config = dict(
    model='encoder-decoder audio transcriber',
    dataset='read English sentences (LibriTTS-R)',
    train_examples=15625,
    noise_aug=0.01,
    n_mels=80,
    hop_length=160,
    input='log_mel',
    spec_augment=False,
    win_length=400,
    tokenizer='word',
    vocab_size=8027,
    encoder_arch='crnn',
    encoder_norm='batchnorm',
    encoder_activation='relu',
    encoder_depths=[1, 1, 1, 1],
    encoder_kernel_size=3,
    encoder_stem='single',
    encoder_widths=[192, 192, 192, 192],
    encoder_rnn_width=192,
    encoder_rnn='gru',
    encoder_bidirectional=True,
    encoder_rnn_residual=True,
    encoder_rnn_layers=6,
    fusion='cross_attention',
    label_smoothing=0.05,
    decoder_width=128,
    decoder_layers=6,
    decoder_norm='layernorm',
    decoder_norm_position='pre',
    decoder_activation='swiglu',
    decoder_mlp_ratio=2,
    decoder_head_dim=64,
    decoder_fused_qkv=True,
    decoder_bias='none',
    decoder_qk_norm=True,
    decoder_parallel_block=False,
    decoder_inner_norm=False,
    decoder_drop_path=0.1,
    decoder_positions='learned',
    decoder_cross_attention_every=1,
    decoder_tie_embeddings=True,
    residual_init='scaled_by_depth',
    optimizer='soap',
    beta2=0.99,
    learning_rate=0.0023,
    beta1=0.95,
    shampoo_beta=0.95,
    eps=1e-08,
    precondition_frequency=20,
    max_precond_dim=1024,
    one_sided=False,
    adamw_lr_other_params=0.0027,
    max_grad_norm=1.0,
    max_steps=800,
    batch_size=64,
    epochs=3.3,
    lr_schedule='wsd',
    decay_fraction=0.4,
    final_lr_fraction=0,
    warmup_steps=20,
    weight_decay=0.4,
    adamw_weight_decay_other_params=0,
)
Rows from block 5 of the audio encoder, named by matrix and row number. Each number is 200 + 30 x the weight over its row's rms, rounded and kept within 0 to 999. All counts start at 0. After the name is the row's rms in percent of the matrix's.
# weight_hh_l0_reverse: GRU recurrent weights, backward direction (gates r, z, n stacked) (encoder.rnn.1.rnn.weight_hh_l0_reverse, 576x192), inputs 0-191
weight_hh_l0_reverse.404,088,177,244,231,207,238,153,187,208,187,227,231,144,242,188,240,197,200,175,210,205,169,244,206,207,216,173,163,215,210,216,219,186,139,197,192,185,195,213,202,184,146,208,215,183,232,222,198,160,183,150,189,227,143,242,225,218,223,227,176,191,233,230,190,220,229,141,219,206,174,193,255,193,224,197,172,154,193,132,192,185,255,157,187,189,257,160,191,269,245,181,216,229,176,151,178,233,187,189,237,180,219,190,229,231,206,277,195,176,206,180,152,148,173,258,210,169,171,146,175,216,209,256,219,236,220,195,242,213,197,224,226,151,160,200,199,206,169,227,221,185,213,170,192,210,159,162,234,173,211,253,162,229,209,135,160,232,201,196,159,212,153,202,154,171,190,182,249,156,182,206,229,184,191,198,220,192,215,220,176,255,182,222,232,237,182,209,230,193,238,232,190,184
weight_hh_l0_reverse.405,086,260,223,191,197,231,216,249,205,203,173,213,208,226,236,167,225,203,237,237,240,172,158,210,169,206,228,208,229,158,210,155,135,196,204,221,187,202,151,174,188,268,148,167,219,182,169,217,212,209,167,215,244,219,199,184,171,183,198,211,188,192,142,228,213,186,205,193,177,185,183,239,253,211,209,205,225,188,187,185,173,184,199,178,207,162,218,217,130,186,193,205,220,194,183,266,185,217,186,163,180,196,159,235,228,191,212,165,181,210,241,246,237,185,193,181,236,194,186,187,152,198,148,134,199,226,161,202,142,233,195,137,154,194,219,201,237,233,175,219,183,172,222,174,245,147,229,248,225,198,202,217,129,188,178,217,219,229,190,192,175,238,141,193,189,182,196,226,214,213,234,155,175,218,209,175,235,207,149,199,190,164,176,222,229,209,201,181,214,174,87,247,155
weight_hh_l0_reverse.406,101,135,222,181,196,176,230,152,138,208,168,224,192,240,192,200,228,199,185,174,138,190,161,111,187,199,190,231,264,169,226,215,171,173,213,241,199,170,210,166,163,212,227,202,185,205,212,197,197,179,224,209,202,175,219,170,121,259,183,174,217,228,198,189,250,139,187,234,226,188,170,258,207,166,218,242,197,129,226,232,156,262,243,195,193,252,154,187,217,176,176,235,162,171,197,216,228,190,176,233,212,208,175,177,226,191,206,204,222,194,197,199,239,226,189,221,193,188,140,212,226,182,206,216,189,160,162,168,198,207,168,147,220,136,152,185,197,225,194,172,182,211,227,175,227,242,229,154,188,238,214,156,221,183,243,196,204,200,176,175,205,188,169,149,182,196,209,204,269,192,217,214,202,182,195,208,178,194,225,266,254,198,233,232,208,240,200,194,178,181,207,230,251
weight_hh_l0_reverse.407,097,207,216,110,191,161,184,218,178,192,184,182,261,256,211,213,185,181,200,179,182,184,259,171,99,228,229,189,203,229,185,193,219,178,275,196,229,181,194,163,186,196,179,161,180,220,208,198,188,220,195,190,225,190,172,227,171,205,229,191,165,191,193,222,171,217,184,172,210,248,193,180,224,201,220,240,179,132,203,190,144,206,218,237,248,169,228,203,230,179,194,181,197,192,154,213,180,192,176,194,178,154,241,199,162,197,140,203,194,179,155,186,176,263,252,226,218,212,181,223,203,220,171,196,218,189,230,200,232,197,234,171,141,180,233,191,171,165,179,206,277,223,185,197,167,197,202,237,154,191,221,223,188,240,176,228,183,169,224,173,121,151,139,184,142,201,182,167,172,164,199,204,163,160,169,176,211,177,220,189,258,239,199,219,269,211,198,183,208,206,225,213,198
weight_hh_l0_reverse.408,087,183,170,136,170,186,198,174,201,177,188,222,233,159,144,271,231,142,185,182,200,202,219,196,227,144,195,202,235,178,162,183,218,231,190,225,204,211,207,199,163,216,191,212,209,198,216,175,201,220,211,174,238,185,197,213,234,201,234,175,190,246,196,223,233,174,134,201,182,242,175,169,202,162,174,216,206,181,134,189,192,209,189,215,159,228,205,224,225,222,197,190,200,155,158,193,192,202,197,184,217,198,241,168,141,255,226,226,215,226,175,230,224,214,157,202,207,215,163,190,175,221,180,228,155,155,187,156,179,197,175,229,210,171,212,109,176,178,213,191,214,222,210,180,165,190,266,179,193,159,204,210,172,260,208,264,195,169,203,219,227,197,147,169,140,226,162,190,232,200,229,192,245,211,222,234,188,196,185,185,256,199,223,202,296,189,168,209,161,206,302,170,213
weight_hh_l0_reverse.409,081,269,214,241,164,232,195,167,193,157,221,217,179,180,206,172,217,266,174,225,128,210,220,220,216,254,148,176,173,246,196,236,202,164,220,212,195,258,201,220,207,217,231,188,161,180,165,211,191,153,206,252,168,195,222,166,152,208,188,217,196,164,181,212,182,175,164,205,212,192,226,210,226,211,210,168,213,165,194,196,206,211,206,179,131,230,193,219,174,188,192,212,214,264,216,214,171,175,198,215,185,257,151,221,200,206,200,187,196,227,240,251,205,185,223,249,232,193,197,158,242,238,227,202,226,127,247,228,192,208,234,129,232,196,205,170,213,194,195,191,156,193,241,225,172,245,194,176,214,232,167,224,233,165,236,126,206,171,173,177,160,208,172,197,232,192,176,219,267,117,230,188,186,189,184,175,187,200,201,210,205,146,202,192,154,174,199,217,159,164,143,193,177
weight_hh_l0_reverse.410,091,146,203,247,228,171,175,191,196,232,169,253,208,147,163,193,183,193,243,258,196,138,159,154,206,257,183,162,196,230,210,179,184,193,202,233,174,212,217,218,173,212,241,242,195,193,204,221,218,192,178,213,178,245,204,165,224,241,197,194,240,182,142,149,183,212,135,232,268,214,174,192,254,204,198,218,198,178,145,202,206,229,165,178,172,182,260,189,206,171,222,257,166,214,211,232,215,182,267,174,201,154,196,182,221,249,186,223,157,269,185,224,209,159,206,233,152,191,247,259,201,203,201,233,198,201,238,219,192,181,140,201,223,197,191,198,198,231,192,176,186,235,203,228,188,235,224,206,197,180,179,208,242,220,235,220,224,209,138,163,200,219,151,197,201,227,174,153,226,221,210,247,214,148,170,164,190,225,185,167,206,203,197,214,216,167,180,124,197,224,188,159,206
weight_hh_l0_reverse.411,101,142,173,230,162,181,197,211,263,219,235,278,144,197,190,181,200,209,192,222,246,141,167,222,203,207,232,220,151,220,206,269,246,223,171,160,220,162,223,204,135,227,180,224,198,229,231,209,191,193,150,223,161,160,213,221,234,256,235,232,141,134,195,240,195,206,183,239,179,189,230,194,230,212,176,210,253,185,203,229,201,150,252,208,213,236,178,206,197,181,206,232,231,198,145,221,169,150,233,181,234,157,211,183,209,175,183,188,204,143,210,215,162,211,214,196,177,191,158,193,212,216,201,224,226,234,177,151,164,256,272,233,250,200,212,230,181,210,233,198,158,216,190,228,223,220,204,211,199,197,217,214,180,196,180,181,157,173,183,193,192,166,194,198,217,217,228,151,198,224,232,200,196,198,216,228,210,208,184,162,261,227,128,210,228,167,170,205,246,233,176,206,223
weight_hh_l0_reverse.412,100,141,220,218,248,170,198,243,265,211,169,192,188,188,213,208,233,184,222,198,183,197,222,243,262,219,202,194,159,171,204,188,204,159,158,189,219,205,242,202,188,197,216,168,220,190,206,156,195,190,289,115,208,143,167,202,199,175,190,172,151,139,202,185,214,159,211,222,208,245,211,210,207,171,207,156,231,212,247,209,139,172,250,170,225,225,243,183,183,224,227,229,248,177,189,213,213,212,161,163,156,213,182,189,232,168,195,192,256,164,199,168,180,195,199,211,187,168,205,221,199,210,203,233,158,188,239,216,202,213,206,166,218,182,175,183,171,183,221,201,143,248,256,167,196,239,252,229,185,181,161,220,204,210,206,187,238,206,185,246,175,222,212,165,204,188,180,171,222,263,282,177,218,220,191,205,215,189,191,304,209,198,205,183,197,156,201,146,217,193,228,215,225
weight_hh_l0_reverse.413,086,238,219,160,192,218,189,158,164,208,208,243,187,146,172,197,195,165,226,204,149,235,189,196,208,242,210,161,161,230,200,196,191,184,206,176,190,219,190,291,224,212,229,221,222,205,174,214,165,182,233,220,190,230,174,182,219,187,115,200,182,179,202,175,183,168,192,156,174,261,228,206,179,153,189,116,214,207,231,250,185,176,208,230,186,222,115,156,188,151,251,241,180,218,220,184,222,172,158,207,180,191,201,234,223,195,177,230,227,195,215,160,127,168,214,176,178,162,189,196,198,190,194,253,215,147,171,208,168,167,133,177,258,168,211,182,191,224,220,209,139,158,173,167,182,268,232,222,177,217,230,165,172,159,229,193,206,192,218,172,199,168,221,225,195,196,207,187,242,202,193,181,223,172,188,208,233,163,221,189,214,227,159,224,160,155,239,208,173,194,168,201,189
weight_hh_l0_reverse.414,113,213,222,228,227,223,165,198,211,180,215,183,139,214,143,182,212,223,207,194,177,239,163,137,201,212,160,228,174,218,216,136,185,188,178,189,192,195,215,234,205,171,186,190,239,197,196,205,215,140,210,255,201,177,166,205,173,179,198,258,213,175,189,136,198,219,203,232,223,183,193,249,238,168,192,164,250,176,168,193,267,137,264,170,187,212,178,220,218,183,167,173,157,222,222,190,159,213,178,203,178,264,183,226,218,236,250,205,250,167,162,187,197,179,166,192,216,219,199,226,189,216,178,155,191,238,234,223,149,157,197,176,170,178,194,167,193,257,196,266,185,217,209,191,213,170,212,212,177,204,147,197,255,153,209,262,218,242,184,174,162,250,243,159,119,217,239,160,218,228,183,175,198,231,178,226,219,223,189,168,174,200,173,184,178,179,217,169,222,203,175,223,205
weight_hh_l0_reverse.415,100,218,226,198,182,244,152,181,148,225,200,226,254,221,215,229,226,174,195,200,215,190,190,215,158,223,217,183,188,244,187,230,111,220,285,181,181,203,209,211,226,193,162,187,116,227,207,143,215,259,198,203,204,160,161,180,218,182,216,202,199,190,232,230,215,209,232,174,242,161,187,220,214,184,173,227,175,203,186,227,145,169,184,210,203,163,201,224,243,183,199,183,198,176,154,180,182,226,175,186,210,221,178,234,140,135,237,167,137,217,160,236,173,228,145,213,208,180,203,154,193,242,206,223,204,220,228,235,207,169,163,215,200,178,194,255,171,220,225,215,225,251,137,204,208,226,217,208,203,212,194,180,194,172,218,174,137,162,228,247,227,177,166,190,179,164,239,191,179,170,169,170,157,195,176,202,238,201,201,204,163,152,186,216,251,211,234,185,163,206,256,241,227
weight_hh_l0_reverse.416,099,183,168,270,219,224,200,179,162,174,161,170,207,179,216,207,201,277,223,200,211,227,173,236,195,172,237,208,193,213,209,179,159,192,111,200,205,242,209,188,159,174,223,163,173,203,233,193,181,210,210,158,191,183,184,205,186,243,178,183,204,186,188,218,224,207,153,206,179,235,232,201,234,223,229,204,207,258,196,151,229,249,186,188,210,169,220,217,249,222,200,230,186,185,180,246,184,214,230,221,201,218,197,165,241,183,248,179,204,212,209,237,226,225,227,197,302,203,209,223,211,234,223,260,203,211,261,162,220,186,236,229,174,254,217,150,207,204,201,213,238,146,204,227,175,163,223,180,219,244,177,219,152,211,101,215,241,166,169,227,249,212,226,242,212,251,204,212,220,188,194,219,227,212,179,175,184,215,163,200,211,208,186,267,198,125,175,194,208,194,185,185,250
weight_hh_l0_reverse.417,126,154,259,191,211,183,233,259,183,205,205,248,182,198,180,202,264,200,188,201,210,226,200,227,203,242,197,227,181,175,196,217,205,220,139,203,180,180,209,141,165,215,158,145,228,166,167,154,235,260,244,216,243,185,193,180,231,194,166,183,238,156,149,235,186,212,155,198,213,237,197,220,173,232,193,197,195,215,172,230,165,263,222,172,203,187,206,212,224,210,238,172,163,162,169,215,206,209,196,189,227,133,174,208,182,184,222,216,180,228,193,173,170,183,224,158,191,261,234,183,186,231,243,221,236,197,182,142,217,209,255,209,226,193,227,253,259,199,282,226,198,212,165,219,208,227,239,242,194,161,149,171,242,227,194,217,222,184,225,201,248,172,240,217,197,163,214,263,228,137,209,236,205,207,210,218,189,194,198,194,199,227,205,233,202,173,194,273,194,232,234,194,228
weight_hh_l0_reverse.418,112,165,218,175,235,207,192,223,254,132,233,154,243,183,170,171,204,254,171,214,195,179,215,224,169,168,174,159,155,235,200,204,229,125,246,135,220,177,146,204,213,172,167,204,245,204,176,186,190,234,235,163,241,178,207,225,239,209,183,227,144,162,226,173,215,206,156,189,165,216,212,211,183,182,181,205,175,193,223,199,188,183,224,170,165,173,225,220,218,268,183,213,239,212,158,225,178,204,192,193,163,212,241,201,184,210,193,138,191,164,180,238,171,209,239,238,195,169,223,226,187,141,263,170,195,249,190,206,162,242,203,257,227,207,206,235,182,140,227,205,199,181,216,183,206,215,218,170,174,218,272,188,179,200,191,181,157,216,175,227,222,243,194,174,235,135,132,210,175,244,203,195,181,194,162,222,235,185,156,190,144,218,208,197,215,221,176,173,215,172,169,211,195
weight_hh_l0_reverse.419,077,166,187,205,191,206,173,233,151,186,222,202,158,209,177,177,158,215,212,191,175,204,244,206,220,170,213,227,180,194,158,205,184,215,249,208,136,231,218,204,196,252,272,179,207,233,216,203,134,180,154,173,150,143,202,170,154,174,226,174,188,177,253,247,214,207,201,223,261,230,208,162,168,226,188,247,170,214,198,265,161,149,155,202,206,222,247,285,138,237,263,210,177,233,186,207,181,167,256,201,177,204,204,193,207,193,196,191,191,222,170,174,179,215,172,252,211,220,214,184,168,195,170,158,223,166,176,217,169,119,210,194,206,204,192,187,200,171,184,139,165,158,211,189,204,166,232,223,165,206,167,256,177,209,203,239,199,184,247,241,189,230,228,256,239,199,171,195,142,220,218,221,193,226,206,215,213,203,165,203,189,212,209,157,203,204,210,179,202,206,219,179,165
weight_hh_l0_reverse.420,102,218,195,182,176,219,184,162,198,206,259,217,178,194,198,222,231,211,222,233,197,202,172,201,229,220,227,194,153,129,206,192,221,184,173,260,226,189,214,289,229,178,193,176,222,160,195,199,233,173,238,213,200,193,238,177,205,256,185,159,253,190,199,235,181,239,170,178,210,167,193,206,161,178,202,233,157,192,170,155,234,192,189,202,246,188,253,222,207,210,217,189,183,195,168,166,177,122,149,211,185,199,165,229,239,252,196,208,196,157,208,173,201,200,200,242,174,223,207,255,204,223,171,169,179,148,196,159,191,195,223,154,228,252,245,227,204,182,204,208,196,205,281,178,165,202,196,207,205,226,224,227,204,268,215,212,230,191,204,186,182,217,186,218,257,224,183,243,217,200,171,277,264,182,249,267,213,177,182,186,187,156,220,193,228,235,206,281,201,205,225,192,215
weight_hh_l0_reverse.421,080,250,248,172,157,211,224,104,173,252,186,207,200,195,179,183,227,220,258,217,180,192,177,199,221,218,170,156,189,185,182,175,218,240,218,199,174,214,150,209,220,204,204,215,185,214,193,217,177,223,195,209,237,217,225,195,217,174,154,228,205,156,204,191,191,245,206,230,158,235,249,159,199,182,129,212,178,184,221,215,214,226,193,193,228,163,173,234,151,219,189,211,247,194,201,163,169,177,222,213,223,232,229,171,160,143,205,182,160,222,174,198,176,200,206,212,250,203,212,198,239,218,198,240,200,156,193,146,164,221,181,168,182,214,138,192,251,163,193,190,164,227,195,247,151,211,264,131,214,228,218,199,227,185,182,181,183,220,158,229,201,132,185,165,253,211,242,205,168,229,256,184,178,218,198,201,210,134,126,227,157,173,162,219,218,224,224,228,208,201,251,200,207
weight_hh_l0_reverse.422,119,222,203,183,217,196,231,197,201,164,270,246,231,186,215,192,212,188,144,208,196,205,178,191,208,140,192,192,172,168,261,181,189,188,247,183,186,203,212,211,205,189,223,236,160,258,237,134,173,210,205,172,273,183,275,213,172,245,217,236,227,210,130,218,163,209,220,143,207,199,210,183,168,266,209,224,215,209,189,190,134,214,291,220,184,193,175,257,179,217,224,188,193,184,191,203,205,238,197,191,224,228,234,213,195,181,192,207,194,216,208,211,139,209,143,186,183,129,183,240,164,166,145,193,197,215,210,213,205,190,167,221,188,200,186,201,157,175,164,190,210,161,145,231,182,247,233,210,162,182,208,212,244,198,198,218,212,211,194,200,142,183,210,131,211,170,239,172,192,228,267,141,218,201,189,174,209,179,215,188,199,209,167,176,244,193,176,221,237,240,227,198,192
weight_hh_l0_reverse.423,106,226,235,221,179,188,238,178,210,217,233,198,191,201,214,239,197,220,221,192,254,221,206,177,273,173,196,214,247,193,255,238,225,220,187,225,170,206,158,153,137,197,238,186,201,201,166,190,191,182,225,208,185,238,210,203,235,205,158,192,211,208,222,183,204,224,247,191,146,205,142,188,203,209,234,204,188,225,236,253,248,145,254,202,186,233,174,210,222,178,222,174,179,254,223,194,228,205,182,232,189,184,194,159,242,242,233,209,227,198,252,206,206,232,197,180,171,214,187,224,167,184,185,264,178,167,255,159,240,176,231,192,206,288,257,129,176,189,222,217,197,145,184,191,210,185,178,174,206,173,185,190,218,136,146,204,256,250,202,149,185,171,173,220,207,215,184,220,173,208,206,243,238,203,197,248,204,213,197,205,168,225,219,151,236,170,216,244,246,222,180,204,147
weight_hh_l0_reverse.424,082,258,162,189,156,238,206,235,199,148,256,246,241,222,198,219,187,220,257,209,209,179,234,198,233,219,163,224,153,165,190,199,167,201,238,209,189,243,170,166,210,210,246,194,190,203,194,233,199,200,254,226,211,170,223,213,162,208,217,195,185,196,239,173,232,239,190,171,242,178,191,214,191,263,194,251,171,188,212,194,193,246,213,210,211,186,204,167,242,223,217,234,224,202,231,170,244,154,198,177,181,170,152,205,234,234,169,201,245,199,166,223,257,211,213,168,204,167,210,210,202,176,207,164,177,191,217,173,200,190,179,290,150,205,243,276,165,232,222,180,212,186,225,208,160,200,180,194,175,134,187,208,150,217,173,119,200,215,221,190,193,162,194,176,184,224,208,240,136,194,208,178,170,183,181,186,157,201,166,171,191,224,167,225,180,218,139,227,218,142,232,139,182
weight_hh_l0_reverse.425,118,188,180,212,158,152,211,237,209,207,233,199,155,224,232,161,210,175,135,185,197,174,181,172,201,182,220,235,203,194,248,241,212,197,198,240,199,229,177,212,241,202,136,134,233,197,227,204,171,285,152,197,234,199,244,176,205,148,245,169,182,163,181,224,210,204,204,179,238,171,221,196,211,213,216,205,210,206,181,142,153,209,250,235,215,198,186,221,252,218,155,157,242,217,155,240,197,228,211,225,160,197,171,181,182,189,221,198,235,198,217,239,184,163,170,143,221,248,211,180,205,227,222,259,201,229,208,212,173,172,161,181,171,109,178,244,220,209,155,216,189,188,193,238,184,214,194,221,177,221,183,217,164,219,186,218,187,147,278,246,222,254,186,206,162,197,210,187,233,214,201,180,169,198,152,169,151,215,242,178,250,177,190,192,165,210,208,181,227,204,166,171,185
weight_hh_l0_reverse.426,090,206,245,223,222,203,180,202,150,235,194,184,189,194,138,199,159,219,226,201,207,166,203,264,163,200,179,231,225,269,251,160,168,237,206,214,169,157,231,199,195,227,203,150,180,228,193,230,201,164,209,189,186,246,193,218,207,236,175,181,204,162,183,190,201,215,188,203,222,233,206,210,255,197,196,196,224,183,218,211,200,156,254,190,171,176,265,211,152,177,201,209,175,192,176,211,189,172,221,218,150,264,115,167,250,147,201,206,221,167,183,213,206,222,217,210,229,166,228,198,229,196,221,191,206,153,207,201,225,226,180,213,216,171,209,208,143,237,187,188,210,189,172,227,249,160,233,232,226,185,207,250,125,183,126,238,275,209,203,196,180,202,165,186,224,185,177,166,207,237,175,169,235,206,130,204,227,164,185,203,158,239,211,206,215,154,220,197,196,212,209,282,166
weight_hh_l0_reverse.427,099,209,226,229,198,186,204,221,224,144,233,215,207,166,189,188,219,157,180,166,218,122,189,193,216,166,217,206,185,183,201,196,274,229,158,221,232,209,242,193,211,167,182,193,103,189,173,215,216,161,173,168,234,209,166,219,221,255,180,259,189,195,205,161,229,196,184,219,238,232,190,187,155,242,177,236,202,176,203,187,209,181,203,251,163,195,228,232,190,268,206,242,218,200,213,227,249,231,195,157,156,164,248,182,203,191,187,174,190,167,151,191,179,172,196,201,197,227,217,209,184,177,208,222,186,213,258,245,128,238,222,195,268,212,178,189,211,208,225,233,232,243,182,185,203,197,218,107,132,205,189,213,262,166,228,198,156,186,204,160,223,241,228,214,180,212,230,183,231,208,161,170,193,223,174,203,179,236,171,216,200,192,227,230,168,164,233,211,212,204,253,173,208
weight_hh_l0_reverse.428,090,222,192,212,175,229,125,193,199,218,206,184,173,175,206,251,248,200,166,193,192,182,208,210,232,256,153,227,201,181,221,164,221,160,256,201,237,251,164,217,150,234,185,188,205,149,223,170,215,225,174,194,253,154,234,243,209,243,195,208,229,257,185,210,167,200,159,145,205,188,182,236,193,233,206,166,158,234,221,162,179,220,175,197,245,167,132,217,176,228,198,175,163,178,211,166,207,221,241,174,219,176,207,184,192,220,218,237,226,141,208,204,176,186,183,216,207,204,153,208,190,203,176,181,225,242,185,185,230,215,183,233,202,161,182,202,248,195,211,226,256,246,221,185,216,238,192,216,166,166,152,178,247,230,244,194,125,182,235,183,197,133,182,192,194,202,186,164,156,138,195,152,184,192,191,182,184,197,166,133,174,195,192,185,247,164,178,222,205,236,226,155,239
weight_hh_l0_reverse.429,098,202,187,206,210,157,222,176,173,215,202,142,201,210,201,186,214,190,195,219,223,212,251,218,210,214,211,213,227,191,193,262,150,242,202,188,180,194,176,161,177,189,244,248,188,198,216,197,138,268,199,201,228,178,192,190,129,215,214,216,233,184,216,139,252,176,208,244,206,168,176,219,184,183,213,160,221,164,163,176,181,205,174,216,195,248,283,147,175,186,214,147,159,259,226,173,204,204,245,181,257,212,192,180,217,238,195,178,221,178,203,215,186,156,209,214,219,225,200,179,173,200,167,244,191,130,212,190,235,187,213,214,181,194,183,180,187,209,181,149,213,176,213,216,159,175,209,217,217,237,195,231,193,201,200,216,215,152,166,196,188,227,287,247,228,216,169,239,214,199,129,141,279,181,178,159,155,183,212,181,211,220,169,190,237,254,169,220,175,186,195,204,261
weight_hh_l0_reverse.430,099,192,186,210,183,180,203,147,195,182,182,169,165,192,183,228,248,229,214,189,199,202,216,173,225,186,167,179,209,184,180,176,170,212,208,205,172,230,247,231,187,190,204,176,193,212,183,122,217,181,218,260,194,247,167,169,174,243,222,226,209,239,150,133,183,157,271,147,201,200,162,211,193,221,192,164,190,210,206,229,201,178,155,164,241,199,198,181,184,219,214,200,206,240,226,197,236,174,216,238,221,244,214,236,159,193,198,168,219,247,170,230,156,224,152,180,164,170,187,160,161,182,153,194,153,184,146,239,252,245,209,216,173,224,174,222,235,177,152,191,185,236,236,172,223,261,204,161,237,212,177,257,200,242,214,223,212,242,223,208,248,220,172,178,245,249,209,186,205,189,214,264,171,200,227,185,216,245,153,220,162,246,202,204,163,249,192,208,239,196,238,211,156
weight_hh_l0_reverse.431,103,161,200,184,189,279,205,219,213,121,200,211,215,174,173,194,171,166,224,218,179,222,185,167,194,172,216,187,166,210,215,200,120,251,211,214,203,206,223,233,217,136,170,208,146,179,215,183,152,188,175,211,171,236,213,192,233,168,226,201,180,229,218,210,205,142,243,197,164,232,267,193,198,215,148,165,193,179,202,213,205,176,173,210,251,203,207,234,228,158,217,220,191,162,149,233,177,217,157,214,178,214,187,193,185,183,198,217,206,190,277,189,210,218,224,220,231,205,261,213,253,183,220,233,211,206,225,214,181,155,220,212,174,199,155,224,149,160,189,266,256,204,176,160,223,206,217,191,179,237,217,203,166,270,222,263,174,199,281,193,254,222,168,183,191,214,240,214,175,197,230,192,200,208,179,208,210,225,201,213,183,171,248,154,207,156,258,185,147,196,204,199,205
weight_hh_l0_reverse.432,108,190,216,187,163,201,218,213,226,201,206,215,235,213,199,213,171,220,186,229,154,218,172,146,220,230,186,156,172,194,222,214,146,152,197,230,176,149,200,219,234,196,212,185,258,205,181,233,194,175,150,196,183,187,237,234,148,197,180,280,163,259,177,221,207,186,214,164,188,226,173,169,208,243,174,140,214,170,208,183,194,172,187,192,195,183,159,172,238,193,222,218,252,217,239,231,189,212,109,164,237,218,223,241,191,163,209,224,222,190,166,241,176,188,205,160,191,172,243,240,240,196,193,197,214,213,235,205,153,209,165,170,187,229,209,183,171,243,214,192,177,265,181,210,222,202,194,184,177,224,204,206,208,182,174,182,208,189,185,268,141,133,215,200,232,213,198,254,140,235,241,177,206,212,156,158,215,148,180,197,158,205,176,208,148,204,264,163,187,185,165,149,222
weight_hh_l0_reverse.433,102,208,208,166,162,168,193,195,190,180,246,173,229,209,140,189,202,223,171,248,231,166,155,189,172,241,202,181,142,236,229,189,211,226,202,176,202,198,197,199,168,204,261,230,203,233,232,177,167,265,167,236,233,210,203,173,206,196,177,224,189,182,245,218,166,147,202,179,178,210,222,192,176,176,194,194,189,194,197,197,186,187,181,256,193,254,236,207,201,204,200,197,201,192,165,200,220,193,187,198,203,180,213,219,142,157,231,244,203,236,210,166,199,162,197,149,189,180,140,136,217,243,246,230,226,176,206,215,222,157,185,251,179,200,130,200,170,183,273,174,262,188,168,197,221,259,177,159,215,211,194,217,228,229,232,172,207,249,174,242,249,214,245,197,129,192,288,173,176,198,229,198,207,212,184,212,213,233,153,293,172,197,235,203,215,207,198,187,197,210,184,186,231
weight_hh_l0_reverse.434,100,215,184,260,213,216,205,194,172,165,194,221,218,174,157,212,184,215,201,255,194,155,147,227,237,226,203,193,223,218,165,175,186,229,162,173,204,228,167,227,173,212,206,212,233,192,234,221,166,256,138,201,163,203,170,198,231,225,185,204,196,186,266,213,156,168,303,222,241,231,169,189,184,189,200,216,232,222,161,197,206,218,208,220,171,244,226,178,196,216,117,227,199,158,175,225,194,191,209,202,167,216,217,142,147,217,208,161,193,228,228,223,214,146,189,211,232,199,246,213,165,172,165,120,206,216,229,214,146,215,168,189,205,194,149,187,148,233,172,208,195,157,138,222,163,216,238,142,198,171,256,179,165,206,212,195,211,226,152,216,198,206,188,203,160,231,232,163,148,232,195,233,207,192,167,214,180,213,183,248,164,192,220,202,202,211,234,184,157,160,195,180,199
weight_hh_l0_reverse.435,095,246,163,137,203,216,218,252,228,204,215,211,256,232,156,226,215,168,170,223,185,223,189,196,235,188,213,236,168,215,216,201,237,238,201,201,163,117,192,159,182,218,150,217,223,215,176,198,149,218,195,184,143,207,218,243,277,177,191,244,207,165,177,218,171,187,201,189,236,226,179,204,214,189,207,233,217,190,174,202,160,240,227,214,199,217,288,229,192,202,150,210,222,213,166,182,222,213,175,208,222,199,206,220,199,173,179,190,194,201,210,201,186,162,207,233,208,211,166,187,211,195,154,220,202,234,202,179,180,224,215,185,211,207,136,206,250,209,241,199,153,251,140,190,178,232,204,173,208,176,186,189,184,259,190,154,172,205,262,250,189,166,167,210,144,169,198,245,227,162,178,148,188,189,243,192,160,194,193,145,249,161,166,207,174,188,117,157,178,213,221,163,187
weight_hh_l0_reverse.436,110,222,185,158,228,145,162,191,243,253,210,193,221,185,167,167,184,187,221,193,196,218,195,156,243,252,206,213,185,203,163,185,190,209,216,203,224,250,180,236,189,212,246,229,190,222,222,220,173,193,184,219,202,122,238,207,233,244,227,216,139,174,174,167,241,206,212,225,213,154,205,206,183,168,154,204,209,198,214,275,234,138,170,170,216,223,195,233,197,203,222,128,258,219,240,159,225,225,190,185,215,163,219,225,184,256,149,276,213,178,191,249,265,187,191,214,216,199,214,179,232,173,199,215,174,166,156,203,169,218,187,178,202,241,194,212,215,204,187,233,206,229,192,166,217,181,255,190,236,238,193,216,243,203,237,241,207,233,243,180,181,215,204,188,207,151,153,174,230,218,250,205,213,192,204,209,163,241,150,188,154,211,220,173,242,161,197,222,242,205,131,195,223
weight_hh_l0_reverse.437,105,152,136,215,250,140,157,199,202,241,168,157,205,162,157,213,226,226,209,173,190,194,139,224,196,118,209,182,204,195,227,246,185,197,183,188,211,195,230,204,214,146,232,228,157,236,184,262,226,196,244,214,210,184,171,209,189,228,151,187,210,142,172,189,216,169,179,228,193,230,198,174,216,186,237,191,151,185,238,222,169,211,230,224,160,190,193,239,215,206,174,222,237,197,205,169,184,120,187,224,171,141,140,217,149,253,210,206,174,188,205,203,192,167,176,198,193,239,166,225,190,190,151,227,184,162,201,251,181,185,204,221,164,155,176,226,199,244,197,233,232,170,219,210,257,164,206,187,182,181,191,171,166,198,176,157,198,155,190,226,173,191,211,181,190,196,155,239,196,137,232,181,199,218,260,212,191,241,224,228,195,204,219,203,232,220,224,150,157,210,213,255,232
weight_hh_l0_reverse.438,084,221,184,194,190,218,150,168,225,143,235,240,166,179,171,176,228,178,161,236,240,208,224,135,233,239,205,223,189,199,219,197,187,162,170,261,140,223,203,210,203,173,154,208,191,208,209,226,247,209,201,175,217,145,191,178,177,162,197,215,246,210,154,221,174,191,155,196,161,202,161,226,214,242,242,212,216,172,191,204,282,192,230,185,236,204,172,204,191,231,164,153,158,245,235,208,173,213,197,202,189,212,159,146,119,167,218,205,232,245,156,188,201,190,224,225,225,177,207,204,238,206,229,213,226,216,181,223,257,187,201,163,247,216,240,182,222,170,223,223,247,192,217,267,250,180,180,229,243,156,218,154,218,190,182,129,204,194,234,217,212,195,211,246,151,194,180,194,206,152,195,226,190,230,244,223,167,171,145,165,198,204,245,221,190,197,166,181,197,189,201,228,210